config.toml
model = "self-supervised image encoder"
dataset = "photos of plants and fungi (iNaturalist)"
train_examples = 90422
image_size = 48
crop_scale_min = 0.2
horizontal_flip = true
translate = 0.12
color_jitter = 0.6
method = "barlow_twins"
arch = "regnet"
norm = "batchnorm"
activation = "gelu"
channel_attention = "eca"
depths = [2, 4, 2]
kernel_size = 3
stem = "single"
widths = [64, 96, 144]
projector_hidden = 1024
projector_out = 1024
projector_hidden_layers = 2
init = "orthogonal"
residual_init = "none"
optimizer = "muon"
muon_scale = "match_rms_adamw"
lr = 0.003
momentum = 0.95
nesterov = true
orthogonalizer = "newton_schulz_5"
adamw_lr_other_params = 0.0028
grad_clip = 5.0
steps = 9900
batch_size = 256
epochs = 28.0
lr_schedule = "cosine"
final_lr_fraction = 0
warmup_steps = 1980
weight_decay = 0.2
adamw_weight_decay_other_params = 0.01
Rows from block 4 of a small self-supervised image encoder, named by matrix and row number. Rows with one number belong to one channel. Each number is 128 + 32 x the weight over its row's rms, rounded and kept within 0 to 255. All counts start at 0. Numbers have three digits each.
After each channel's rows are labels from the 100 images, of 14848, where the channel reaches its highest value: "patch colour" is the nearest of a few named colours to the mean colour under the peak. Only what is clearly more common there than usual is listed. The data: photos of plants and fungi (iNaturalist). In brackets: how many of the 100.
# convs1: grouped (12 groups) 3x3 conv (model.blocks.4.convs.1.weight, 96x8x3x3), inputs within the group 0-7, a 3x3 kernel for each
# convs2: expand pointwise conv (model.blocks.4.convs.2.weight, 96x96x1x1, transposed), outputs 0-95

convs1.56:115120143107176131150095127111113105096112132115167154153167171113108128114101121057062053161192158132185153105079104166179173129182120135121129108071084157166136094070102128145130131105119101107108095079105105139104
convs2.56:105174110139135118128123081150150164117144126134163146138128108168114130159187064141209085147134072117098186113068094174162188091159191132101139127169111156138088190146103112117073101121166167088114120186159128113111128116108157106147103104076113093090140093182125144124161069129109149111
patch colour: white (68)

convs1.46:162097105131155125148108110077176113134187171087159153081131166084124171064130124100101114122139120121137124126135143103124138091127177072111119083141111084072114151171150101171166126146183082152198083188147120122084
convs2.46:131068121150201094175143116110115172140163060103136142098157082176141106124116131090160103158107113146088151173109107140187057143166124064187160133088127131169109154104131091115106114127101136128088128098143134074100144102139116128127111137099129092129218160100094104123101126097121098214
patch colour: white (59)

convs1.83:135078142138147108112078085129064143065215166137192126127129138128136134102137122132122104107105088122112118096075071155157177142222170123165162137128104152092131130081144090113104098129079141138119127102088121094097
convs2.83:139107144092153204081107127149147113115139083135105161159246127132179150118112130162067119117112104187171116080070141167177101142134131101125143083149146107117125133172096134111164118160140162152133174136118141150108150065190153105180160157148124125111121154120128138092155119089174188166
patch colour: cyan (37)

convs1.79:079096105113129113101114109162117129140193117146108143124074135149103126140141120131123123141081101116116109177169171194119173188202159095133100152229142130184102154143180110159092136114171132097155118101103082131127
convs2.79:116099117138121132127120133160095115148147108168144113153085129084120120082090122154173120067182092099154101150128140155146159144095107141170196123089108100157178129132083136214187111142128156159084125199126174143077116155080134215172145130198114118125174105178121140149110130126122160103
patch colour: black (27)

convs1.2:130115130091099070089086107126091140147079126130115117131105112103131115138158166162111149168020175140201174123140116076137087136054115116122107154111101101142130179151180113210109145104125133123161115142162112128143
convs2.2:126141098121134164111149120120147058133139129079130133111102134137138159128134178160132159096152069123174126161130122182153117097178144148140099125179141149141164100135157133121136112166146117143158125225143179135123128200112112017148075119180142124087195127145122104095132187076113174110
patch colour: black (33)

convs1.45:133115095117143107110117119170128071106107185135147151187175049068075208109117169127177145122078120122104087114126126088094195123142147124149132098093139134117109118094109120134157170141106193103056122132134113122125
convs2.45:172115118144125127128128127164181204092184167175134074109155151181112084167189132149159117163127112055129148155104099125135192103144155130076189111112117151127114100132119084126087218074082138156120115116111122086140141176090109108176104142113131134160163119131134130139154077117097092165
patch colour: pink (30)

convs1.35:160171180165103098157166087066187114118146112115115122130155123138085109137098140130103139156149126138092140140174161094049176106088148167166119142139133167183149119122167136134199129122125124191149155178161160142195
convs2.35:192111119103133134150113144095217147119133119103092136061104087089150107157128095103064141152136170127104129217156104145136132097104147135086079119154134113120118132179168103093134123112100151177132156102125085132183113152149097165101109181096122127142155077140102107118117106035105174183
patch colour: black (49)

convs1.88:134135142092134108123140082154147166078108089126143105120150096087096130155188147112113133101042112171218182121119111134184102088129094116144117129107115153184127126146112114096112133170133084091080140137138199158185
convs2.88:095141132089109142070155077231071133076168129142105049098110101164093160097092151108149107147106143104141124150114113143113119110148135060127128137146171160147133156140120143139121156111141177111144171136105129146228112077197128143104111120108150104087104128120084122070112133103190142133
patch colour: brown (67)

convs1.8:161101166089129081149133171105142101107139062119082134168111171153068115114164140145140148127023134127138133075076095103108096107094085105137123100118111104145144106109116060104074117112114094118090161086173148156149
convs2.8:160108122158111145131144117135057135144125122117067091121086137147120135105113154072107102125077095131086156162128162107151150095155112129147107121130151164146106191128120094144095179175137170114155135109077155066218098076165115181080142084108175103085146136116094128074099158093190140169
patch colour: brown (70)

convs1.33:127133157158108104115109127175172163123149111085049113083116090113177089101156133125155134146235160099076112117098105111176105144107118124155116122134104116091097104129109142194168119052069133147147139114142096100119
convs2.33:152128145129111084180104143190082165087150118123170162113118149133122099123141090148116046125212168161109187115134149136119120132214100130093165097165121130158099141119086122110160107139124095066131084126070076137108112164151147135184114115142100142139109167181140150188186102149110102135
patch colour: black (47)

convs1.32:098148121070161178109125132186117127130116126124124114142145112101100100114131168135110112118107109113138186125102121079228092124205105172177160158073068178051125085125131173143151148162124145120142157104119134140146
convs2.32:165086152094164127106119114131145149168060180106134119097113216125126141119150182136098175116115188149114153111129105068130137157106152152121148141207136070127106063169123110106126118115125095154152102142124085091136190171095101125068150101128104118111192173138154086094149138164134096074
patch colour: pink (26)

convs1.92:109151063158199033131140083133106115116147098121105113136120123129157154115097165145127119095090152131113172138186090147189107142149114098110112126114162101081135104095190098065204129116175153168098152130124117110131
convs2.92:145099073176195091138146146106153135119152153100138138101107135143122084144138141087112129153161155107097108197124132117127119167136145125132193108131163137139111157131088115097103135130095150138093078106233151063131151135131137132158082150164161189120198239110128098115133110095092142148
patch colour: black (25)

convs1.90:108039055153255174097199121153137125145126137132113106116131113113119139130131118105110114111115117150115143073086105171181129119153095147107130074118082135122111163148162109097127102124118109094105092121102121128140
convs2.90:129116129065159153232125124127138121104118134195160121123109096066104127132123149153161121124182100077153137142151104156086142158150116139106168115139036154165157119112109124094175139069135185121104080132171123093170077142123089114161148175092147127101146157158187132161096122094086135102
patch colour: black (93)

convs1.71:117125161086118215181223102133140093137092100093102112136128162141120134134125129129131126110103127147119112162159071126187103095067151122123126171127101109138144090127127100128141144097097169072139154224164125168165
convs2.71:089147151122074112118133115103103168111061167136127134132122059130096101126095144180117147124145121146095126093202104098197081178128071124125117143161155152138153135112122139097135130126165171094101150150143092081107190142141158152110047138097121134137113131093158115087053224093129138130
patch colour: pink (31)

convs1.76:154089125117079091127153178135140102129146151091093122136107106092188161071114091155156162118138151189139123146167108135185176139062102118189115138074122103037108074144103161157154124139144094121117139145095131091098
convs2.76:122108120113126196126077137127105101120111143058121094105125171117100093125163166083205139115134127091104177134101166127183138073185153136139134159128121152129104082166130186108115130170145105086143128121097120160152139078140119140110148173090070137139210169109136153141111042161103094080
patch colour: pink (29)