Weights of a small self-supervised image encoder: 9900 steps, batches of 256.
Rows from block 3, named by matrix and row number. Each number is 500 + 40 x the weight over its row's rms, rounded and kept within 0 to 999. All counts start at 0. Numbers have three digits each. After the name is the row's rms in percent of the matrix's.
# convs0: reduce pointwise conv (model.blocks.3.convs.0.weight, 96x96x1x1), inputs 0-95
convs0.0 106:506546527490439459585556522522529444510483548491494529545530537553497517527478498413465481554526491484502492466474457545526540495547514540495526462530495473516513518550507461624503455455508437513612518563442549451520562522518494527579465458517504481524525519437526488567483423478531467494
convs0.1 111:524475466485468513520504521549478550519524468463529524495508487439509471467619549608493497543479524415537461431590475501461466576454513473498475432469496539496562507500477411577457536539472428504515502548513427517513552494428542511492506496466477494517487476523453509498532449521494467472
convs0.2 107:446481451499468523513505469479500446511548563465518429512519414561471553445526461531546445456551517517491456512498415443464502522476533519542468450454512486524458428477555505490495518455478460462449483510522506466539521540393502551504540509481491442606515481521469476584542487484565508477
convs0.3 106:583516483474546473534479476485468492522539574529484576539479487520473463562556492416490555554445487578422464520539459541529575479469411514482424519503482493568515496513466465421471470460481552485477495528444450540464480525528481430476502548513479422536464507477565505502501480483490490498
convs0.4 110:525516501472519477496355548471504506531525504455479539537572434434552518458529494486537475466534486469529513420523521565494494504497527528449519547502541462476529444478482520466483501470498533568568485562453528475529523515503525550551426576493528545508503503484481441600531528481476502587
convs0.5 111:466512539403467565519472429487477481526457567490501510527543503536437502521575477537509475530478481551491518407560507488474581528473473502514573500537541493494480469490540509488452467465445516551443504495567508510463393551432477544535482482456501528538482516477493502487548622513497523515
convs0.6 110:516536499490398457442528437468475502515557532503524520505502509582490488524550448492466517479517547485487495509569439519494489598420484535482520598502429489534517500567511499503497539444444548520479493513484516482502497537445524543524432398466509503432479473499559472399498531514524525487
convs0.7 104:550493548500483462450482522482490519506496487497543484450532518538485510425521463557510482545486560488460512465475495544496520452485457492472432606504487550533508448473526504459522509495500535477470461521465501564463516423564490442588506659549507476491503493508425458576550482480547517523
convs0.8 094:515497533559441490536537528490485526516506408492546519483532547645477509526493472528484444451503525545480471570522414494486458543452590499559490580523476535567509482541503545488511488501565537444529496537477484498531453515429451532497492534507481512431534472525557492451490441516531496529
convs0.9 097:515471489505499545527452511507494467464542448482465552533541574487585476511438499503498553495555453487467529533477500566503524484494513531532488526473455470523537559535542517474516520466533487490498540460498469486491566536495545520436544524460446572439414474514548498509510685503537490475
convs0.10 086:448523479479535446477564504451551492473478449440598516529505428554526418443539451479566453449563470510510520494533558554470495529503511557508495467454515566520484463486486480513510491529569540530507471449487481500505553491539454504490534577563475507514495401446454540467485486503518497585
convs0.11 109:532463494497518514453515459523436453465454484521450553446482514534539461503438502526450544501546691505495533509505462418542455467508489449478481396536511465544516524497537541502478460488514486482533541477488468527475474485501515511489476454477473525479544509545525492433591451544484492523
convs0.12 101:452454598504562492600488484529552522452498526484520481498548518519455567540441501563544445543526487527538481531488478481516593460529524471483491480477488455471523473447538509475500498540574494549522496505443502478537458470536441550516517507514530445500499502494633570572484494550541470515
convs0.13 096:600491521496538475443482484444549476529524400502437485445490585454521545534554430436488481508479495514579493529511526506474532574529477494469483516469549444460498511506460404530527525540437444507498522561539527477446462500529497530522523490451527425526488503475419539479504560481500525524
convs0.14 113:479532495495485473498518500515506469528515546457472511477505489448431590481481472465540509547427563498462467490484545465518496457535492505519522429484565499511526510474494536490510508499498454509477518444561516487449468444520494484727457481498511532482488581480481513518577519499499535480
convs0.15 092:514420519481431475492463441527544516476510590474545463543496524481472496509480622509512481504459518511501522441505488495487488568514497492526480493536457503445466470479458491502495450463537488445588544509490525524564460513484452530583522499443580501479463486436582444507607541527535531500
convs0.16 118:451473458508488488499466540504501547477507450507514645466509508474495553475506446530525570495440498499554457414498494512469487524492478460503480511523495445507537498442513455509531463522450489491445425537483579602531482487503496476521517522436554491457507487380476521488551528510502536409
convs0.17 107:535480455490520520519487509581487503505489461480436668481480531524465563495517522478522612538591546478493457502517483522533474508498453546527488483492415516532452520511521450573510493610499511492499536495493461535501496490476485469497559539485490480584525432544516533466466483509505509473
convs0.18 089:495481535484468474454582440557563508465520501519487461502534502481500548490493500608476542476460570427561564461504492495548486555449493518520462514486503438473544472442504529573556584473541450437501625537492521479483492580528490454529495517535501495481510491487522495465564489538484469477
convs0.19 098:526495547491560526448512483477552477530470468492528570486540544583493481486484469493476504456516511437500408518544601414534517482480474509479497516585432485464444498477517514500528451416525539506468463468497518455491500525467488523469487579518561485428485435541484531571483563537559446511
convs0.20 098:487467438440515497466480479510474428481552474547487469535475422459584459499639530452478509546498488487525545499505523506479525512447447522466515508513531475472560481505489497469456559556476436492505576519515467527479640497460508540532504495476486425519452495431492507505465456540495540503
convs0.21 085:443486490524561553512592451505463495460474492510412533518461467457456442509436501519566455525466506479467519470475569461524505424562545569551456430501575436489489525474476477456499475498481531442477467518565556527510461520482495462445489445528513461523475490450492486513479612508528484504
convs0.22 100:524479540512556513456547466493501502533560528449478486489482517464526514495464471519472616428511458492479469545500469525534456444549524435504475519506560377544480508459538542456550467554529480500519555472567526559479438495525483510572533566444519536494472546535503502480503584434488536508
convs0.23 101:476487447440528460511525540528509461504535482467499493589494504451462460518560492500490512513477421484520480462519555497537547433511522510479482460485483579544509490453493506500516538574547497444524496465490540604532511505489477546444467487515486377566594522510480497513399578476510471471
convs0.24 097:504540407572514584489557535513505520452488541505518493530536510586459523506500551504508452445488504507518514536498591566515505497522460479521439523618497437519469473531464535462447472442458533559573490488499464498489422484531517464500489471499514485506522530498494391445488548468503492560
convs0.25 108:485459517510481502500462488489432473513520540504532489482511480397566537486512502488464492473488547451487465502497465568509507495447523490474440463436535466453546477410514444532433469493482514561535535482453355545553536502449534469488441444519575485490510575490544539556469493464490528487
convs0.26 086:508465490464502500482446479499480527507473442435476426469456547507449502489542506474476456473542459602520466520500496449513539439488462525506521479547444425524461532485439533540507483441488507518479437608558476483528574453527450500475525478500564451593586506490523499485560544486500470551
convs0.27 097:511494523513496425457552478483514531453503474531496451470482581592533458500466488443473481461462547505465532565474556529568502506483491520491516568576433533508536511505496474505563583477627518494454505479500512512484492529480481591528492511511590534516470473470461468452561545553538515498
convs0.28 101:490569556505504466513480527566512526466561482480500510485496473498529542537502496458475516484541502501555449496501436489481471540526499599511532486484453477448523522526459461648498545443477475557477490504419572453488575481460606531486452491506476483557521556484545454501466452505472518543
convs0.29 099:436518568496487541465541472494504507484522446489524486454490573470483570537484528457492481451445502517535555465541534524505520466500593494493577408541515459493539527464554546543444558471645527470537476457490519466487524446562455459476483475546507455524489495498482466452549546538498507497
convs0.30 088:559495574530480505520450549604533517479478471516500478508481405486498482486452512584509486553520511488510460517536556535453484498460578548451522527496589518436503497492509498544470500493501485512514512614515507471481534512483564461461525610519473535528443496518498449428459511576532525524
convs0.31 094:501513513469419541543455455428567487527558546534455486546504502475490546507474473438534482515469562494487554495522514543433524460519477494444461537533468472501471451463527497561481425476578569476451466542466435520503465570533519416500523553467490547479485596491424540461511486520506499477
convs0.32 103:445494470523518567459434568517457527536488493528494494427438482451539501471548489501393494482545493509485567524510558481495471418496492519449479492499522427517519513484555495595513550500476549465416620499520450496492562520482512524443489523457541535493537514544539509554514475543474509451
convs0.33 101:569492471454453518496543407473507556483514522481494562528508490484474580510484519533593503489501582514476531541471484600475533550441526493485474518554471595470493476488488539499445496517457445485508582589494442483501485526487514462573546511473492513447453428535543467513494486482559481466
convs0.34 101:534425520482477504475502558461553486506453478428469517581480513480433533517453427502466519551457485537509507529489494582495491444512523530488467485456536497538529491588600534472428503500519528526498516518462489563458530553453483519618493438537454468538452575465507497525517443495532521490
convs0.35 100:585500521502475530510524469564494574535505496478451552536534450526479490509534510468510533465551501464528508492470486479504516440504533534586475510490463491469507518469665541556533420427537469508474504553468554525534503557591551521546536510521504544559506539522495532451529509526513546535
convs0.36 100:469476546491519445554610425521437451501479489550538491512478469568537517478450505558449500440487482557483521475454496499489531526509543496443468550507478460504516565489482531449442501537620527448460493432430516501534495545499435513483526459560533539503485430482508532495511501537547563465
convs0.37 100:506440512504465489561525518450485441521525474451471495487473590424395582492512528491472509485536498508487474455503478465463475535526478483521476472485567561545534496538492458494529520506499533490544495479448493438398470484454535491478522425432535532442525513453499523447496488423474609547
convs0.38 102:566497517501506517483492485515511536494538516483458425446564502525469470484519473500547487488540544468525451521509395471429495409503518461470509459480522442542492500523442557514405469501491403474529581541457456519505469441448472542392518479532505500557500463460467508501466475433476519533
convs0.39 114:600536511450526507512493475531494500551548455442521586466505497503457584473548493517495473479473625498523483462483467457467554541528463478478517483475564457461513503466520545470482439545417472514482468543491404508472539509515520518591501491468581486503498554438489524516505508564453485502
convs0.40 100:413471468526520514521606488520439486436538573545533401482471501565549502490488468541474483542505544492467453498469454450499478597472518485521505545532502476578542513541526440556508422514467485493581529409515488540514475520501491528465493523553497516492552475506518500478549469468567498476
convs0.41 087:539468465520504497440538572486413474477484423540506572491544510461464514548569479406488463542491550532489484584497512469437553587495491477600473471450510489482504483513519544514487528556490479545528526492519438501501472480492622454511490525493525510552489444496532483539486483452507494562
convs0.42 092:539516536483521511506510496552541523492456516435523526500446508534451511496484459506504491545487537601477547454439463498464516509460497525428554489522516440504464536568616500485477526547513485493460578470509504492498514491473491490443594507535537409572492557456509505517463499602521583482
convs0.43 093:474494469536464522542539531525502494494489483537490473541500530497521509522609511464495422556513499529484553486476510543481491531477511467545528493480503496490530512514477533477494515533514463460542588468531510514495385524544644486445437509438452374444466431445517530529503492502487495456
convs0.44 098:513502451547482445492511553516559565493481488454505529523458511491519476435485524514448507561502523479512578483512513467491488567552414503535454481460558451429503508504523479541438548470459458438522412467503516481495550581478508452594533525459486558561543532505511450479580541502446498477
convs0.45 104:431542523554501521539448510536473538519520427497483471565503499498501496520486513606499553429429508520523561439442435510560502494521390427513517465534520448514521477559500427497474450459462471512495542553526557467496520566461454467514430511492459511491540527522435483449495530503491501520
convs0.46 096:507490477515500535454463539515525553488524515565465509475569533478510467545412493529531548498482554460525439526500492509502517506527510518426519480486477486486483522594552475458488493480493446519525470570570478472486570451489375470562514494473481589466619553496488464464432493469496480517
convs0.47 098:437541497486544479512554510508534529518527439534519456539542427526462559476503473413610493509503513516551478505501490475537474448515378475491531536492520536482513518476476512462534540588455457517609467447562563466547537494500445457490485437502527516471497490515574522537531527491504499520
convs0.48 091:470461441522491422498502535452526466514489513478593506432503616489496465531480592540470476527515573466573515534586447525481539507504498477493477508557450468511473518513475428492450544494524507447473503503502536482566534513455475453498504531491533501493588502523491401520562541461451515489
convs0.49 108:468534485553509528458514469440462533510523514544515480445475509562528551432462513534492491492501457566516435482445486469464486475518542470520484376504499519506570563533495511417612455492435569435499478500491509485569493435516511431516457493524468451528474527484482520466538514534498506580
convs0.50 096:462469584487516499526470461382536431537508442542493566450506474573468502481437542525494480496488489462440501515519457493487502514502518493448449531464479551536530511504632427511491521542481509502479504518451600486434512477475548469485462541503480479518457552439511480508410498526525516471
convs0.51 093:506475524471434472408462476423455478504500533485451552506495427474462493517490445497465545520578506466525438442487476447505467484486506517541499513461558599493546504517472532529515490481455504554597452479539523501394478578493462538502480501491554530505512492542540490580486511418473483463
convs0.52 103:548485443497475455553487485535518471479490523460502451520490443482514439542471461536521504529517507521509446432531460526439550504491499557593413486470524525507496479492504539492516470462421475531464502536538497532467459510494466446457483522530513482470593528465467489454444435564415394582
convs0.53 099:506509528466469465474505484495581490541490523476504416531480545504449504518585550542464488547497479511549494513473545479537596507483506508582563467501463512487482585526621576535486466491475486516487555491515527497510429504460535500453530465468454486497492626522455526488540465514451453511
convs0.54 098:504474501442476496469553524448476506524560468502435477556569577481412475517533474460449557455467450576534447455555472493467517497482525491573534568449540434535451493476564463427485522544555484506550493493558439511487477529433498493477486523450497521496483527457495527473435490472491454558
convs0.55 095:456448505537486516395474468503518486533544599520554437472515539518508521485475449483486504502561478505457487545505463448479545571525481558487495525537512424475470490458537496460516476550496518512475477567496557447470536440520542383496573496482482553476500613474541509452525505543519480521
convs0.56 092:542507484479497512565492557420399519477510552549470538496481487499456488472428590470443606519529498524501512512501465489474503572507414546528518536513470487535501545483521502482493476497566501485525477547530502539526424565475546499519443412493576476495540504491602504466533520496490503456
convs0.57 095:486501520471485534421520455544549479517502487475521572413529548491424499529502446446522442522623521474520533513539498456490530582491581499506518471507472574535499531486496494487505499515539536499511494541508495466580558472426453502472467468437527506520478493398486534451470536427478458527
convs0.58 113:516584512500561478493474509497456528445545484517460533587532486518472436502578485457463524504477533412508526477539591545477532432524427532521425494573540508468555455541519513494556455518533478548603501478482566536529486539532519482499467511564490487512493473467468480470518450497558469473
convs0.59 096:473529503499487538525483524625440461444498498466456515513579500488485514550551440521533528531525521499478479508482527508504549508494614452525546530467493537398509499516467470517561502496452470529503528543560485418397583485556512466546497500492465423498529528492489512523506478551516448538
convs0.60 096:564492534497535516603398511478530486506496494486491556562442528477454510504516515471529481559398483496516467469489532474535515516497382519541475475521485489513476441565498474479510531512388509531510505464520521512553546441547432518456532594491519508510495524498563518557510496472538488558
convs0.61 097:449488472596534521453519436481484485464479490478508503458460454563456504507584524508518435537449512515491526510385495476476471511473437584538478454473472450532544488446481533524491528461493511491537501563521512573474628466428494490548570513461558534504496479502544484514537479507471482518
convs0.62 123:492535440561460493513528541576513525476481553478516487496467493462520529502528481523559554528493507585416578468498388476484522504516564519505554518484461510549581503471517481458621437515546504510485463495500409490498534515467472446536471568512474521479540468510556474485534526464515556516
convs0.63 101:473521496544495546433519580589490497491504451511508522500503456562458538489466540569500519518416520478532475459473458482500505539472578501482439515467549481520512478467549492506478478507480528518525432504486500458523401485531554493498518550558480460517521455639403525523527504474505478582
convs0.64 090:495491505521459573510461490417518558533488568484491508449505496538506521488491505516458481509464490520512568430487494584399544535463524433536502506497569444478544449490576539451487493506494473486405459476430376508465503511492505498500503491471482511535457449544438544537560525514542467488
convs0.65 112:383502424499490457482484458485426486440565462501483415475500515513542459543446537486486493448525541445407471449520525479486494514501491496568467455542451512490500513525481489528521521488470465487498513422466679473501475473474492480468510506516467510460477477517506520542456479449472494489
convs0.66 092:485529477515563524426463508604493489523485484477487694443470529513501545453482573502518502568543474557451475542469504515478518480530455548455478476510517475519477461435521483497449477557508498507507481509481451455515541470511514490485523468539478499576502449552514462508532453509528495566
convs0.67 101:564437486486496512518488502504505487508505495478462719511553514495514562543545505490527605477553550471478519498471507592513422497478471448484453512496487482498535491503524472569525486624520500488500483521517467564513521504488524495504543514501518482533488481498536511482507527519481531526
convs0.68 118:631433454464509569491493478522506458487529476485504499487475509503513529497541490513565509503455514534487493519472459621489511548488475446479486512452627478483578383486543499498418469491498525556466463444504411522503515509491502481555492476498478519485487509505524508452506491445465507553
convs0.69 102:508509515442499499541455493527452487498556585499551617466491497493586625511520566532491536555528570527550492492541502401485540539501514511490479508468437445528479530504552501520466508548498443436499534462518513510468497474457500499597540478511504530546533486514511546479521504542502437474
convs0.70 093:501501462572476472547446549491450514516519480433503444517454536496499476496551553437592475482462519447465551465476453479501462499570464488532507468550530548406565457488552472481434548428472456500484523547508456479570480525413514487505471533487523532545509482491485416559489510459471465459
convs0.71 097:562485502512532620551371501499497492483461476482512515522535522491531493464469503458476407514444586496461506593507502470545487462538504486480477456516452512471430410503487521473493478541467505505432435448486482528508469462510505503525545449498546531411526531481477525520556513505471492433
convs0.72 101:492538498460577541462484519467451488500505533542466560552484562543491471527485551533480476561461447463507500520492525529484540386489535503522555559455499489494559447571599525495505556493509536482496427504530447511539554546438523494504464481488479425487458500513570536567554503535555447502
convs0.73 084:474462490559467564507504536530484523474454490496450484525560500519474464545469487503490434503525529583486411456472502529463493501475604518510498492403534535525509529475417515494556508478423511513469450619528554519569494456532526532529570480557499457447482529508495516490451494523464561515
convs0.74 104:523497527584450506499582532471473547515495467530572488476487497530520506506520450448435463487558524473546486459531467512491617501541425475496475472492451517507482519446495529577542485502607422497544462556495524467530496510506443486580463539479397513527515552485500538476506439480513496510
convs0.75 093:460513541498536551491455437460485525458549526545546524508482492469580554493467447475553539487502502563506615507462513469474544485522517502483457552516471522501503470465533473440569580480443552488479502548538477537452472575543512419548461531450525477547497458496448459540527517522582538542
convs0.76 088:551514503469573499431503462490494440561480464512457490456483464380480500497450500537506538425524487520492507443489422514503569506508427514519518460514578468473479511515463462543466475454419400526480502533554521534428457533499484511474516492476560456540448501512449492525441535488488437467
convs0.77 101:448477479496503573491463459520496508555526552529524444468553466530562533504553526476505551559496477576482546519473557481586483478551491505545443483535499407544480470502441466462502496557502554487545538468474512506488415444493439541569471570485455550529479493490472537498528458436571536476
convs0.78 108:567487509503561541520430507510533452493518447417495495493503496485478484513434414551511604483516508587414526499498491456439509490442495504506481490481596527534451476544499471441483509536466496538477528420528488512489482522499533476460477451552486495500497492565581530454498440495531580552
convs0.79 094:441546513569453500537519495532448529481449530526525462480430471564540491497467434610432527456529507491530549572545534515498511535480539434493565556510491482509599496522497518506566519520413481504557511496551512466450489486484460549563526450480418473499481493480474528472535544473516474460
convs0.80 093:504466500440463442561472476467383480491514463476554477563491434513427497508529481462537456456528479483518504526488475547555484505467442425444488524529418453526464501522494511501471509513510456475476478533459417552503446510535458512455536440498512518480597400497484488538496440470467449486
convs0.81 108:548477439527511432562443507515526566462485496494491446497390514412535499426530551466466513559526490476477592487529506494494450529564418492508451513490560573482451514488498490478503503450501495452505538480470531470552471501413494528543438561450496523493485488502556453464546515475491534455
convs0.82 099:585420538498530523468668606426516541473508508511504487499474541499491511508490506508503499510498549485522504517468497524454545475496438460520485459490525496425464506540441483527478495574490518533493532467596512462447491409516487516460533477469485448508513492492464494492483543502444416499
convs0.83 098:524596492502506535452513503493483511468465490446449558547473553466477485573522506477538470534460509511514495514489513457422495516506527516456611484416509532462499492591548551505504543482472535492506490462510463446453585457406391463427474441493519550533545491490503493480474491525488500520
convs0.84 091:505543508470450432555421478563521475512490575485407528496534487529580479565445519494526476468531512510463497499537498484451514472426549579552421513460523514466505482543480518452529466468471461499485472503450537549555485440451471458487484484461469480444491491457525445546542495500535414426
convs0.85 112:490480483434540585417418487490480508533459472443507508449599442526477496495448426541485473478540483527527413519526483485553476523456628506482461549503488476535510467469459548468505523519594476503480519536480473514489539426531532474501465505521549455505454541537467540464480508473506461514
convs0.86 101:502561503523446473499543466459537418478524493481469463507479568478558509520476474476521499456443444493439526438498530493478458493509463561435580497497453465495475486461386434563544462504455546514524535438455519500478490490517489509530476565490416546462473474502471479498414506452533569444
convs0.87 103:486527471564444466496508522535528482549517550478528427536433587494443521458516481512469471447507503437515547502519460526501555517474537410553561493489536532486455438588514454480463550527497508387460429435481511510548442546503504554470492497478457531523524508518496452514552457561492485500
convs0.88 104:478467452491481507615513528503544529536419565537516495494521488490415524539480560526480516471502523487450558479436571593524474490513580532514486541469505540448538502450517525471469463544514538543533493435515402531434544558462508520503534522428479485483521516555494486471532484511465570509
convs0.89 095:502507477538528430582556492502522500506508431453506451475442473499525532478438480512504504506519562488510568482553444486468486542451504536366524467487536516504485419486578544543452521520541508446530491507519535507396517485450448493485454584516475552508537475544454508478504553536447516524
convs0.90 091:473467513527579506471512477608551539499425575576519517554505475586489467436448481538533551504492470512501499503471488572494464486494544546481533540500566522582477519518607512392478462518457496483443507493497493529528587516519484472441514480528470459494511470481519468496474495520505518447
convs0.91 108:552499517533450522609525457507507461521508494524498513504530534474451471611494436613502496492506501454539420527476509496515530492489463455485534513491448544496514508460538436417504479473413498482448482448479493482469462530499506503441441508555479435471490532521549563572511513440451534450
convs0.92 099:512446601508479512510515460543552474496483458521474501496461478524497512532480403505485490500511470483478532553541522463466535548475472425471575488508517496552521513479517530581508462568538518477448506534523485484446415544477527543501498499467522499506441483391620542597456477537494482483
convs0.93 094:602501449491462505497436490500523469528490491458464515544523494483445470504515476515493484517496485541533491468534538466515504485505460546545535502513497487431478471560504539548535556478469561452474530572477562468450545583466590486490510535520491482587515595526559434498543514558446467599
convs0.94 096:483506505466528530385444466463458561507492530500491448521520500491493499492521497492504500521513485499505502498456476482389511501513586504580455500541522474492474495470513547411478525443535472469531582617476537498607491437463527436508575440520502537491526524488483477466512501483574480477
convs0.95 093:430553565544468592437585473512522518477472576522524485516528528533521478516507465504529524517459528517444477476450480514512501513505431448533534494500545515485515540486565523466486507509447517491557450516515486489502447526513460484528450428499510457465518391488521537492523472456586609414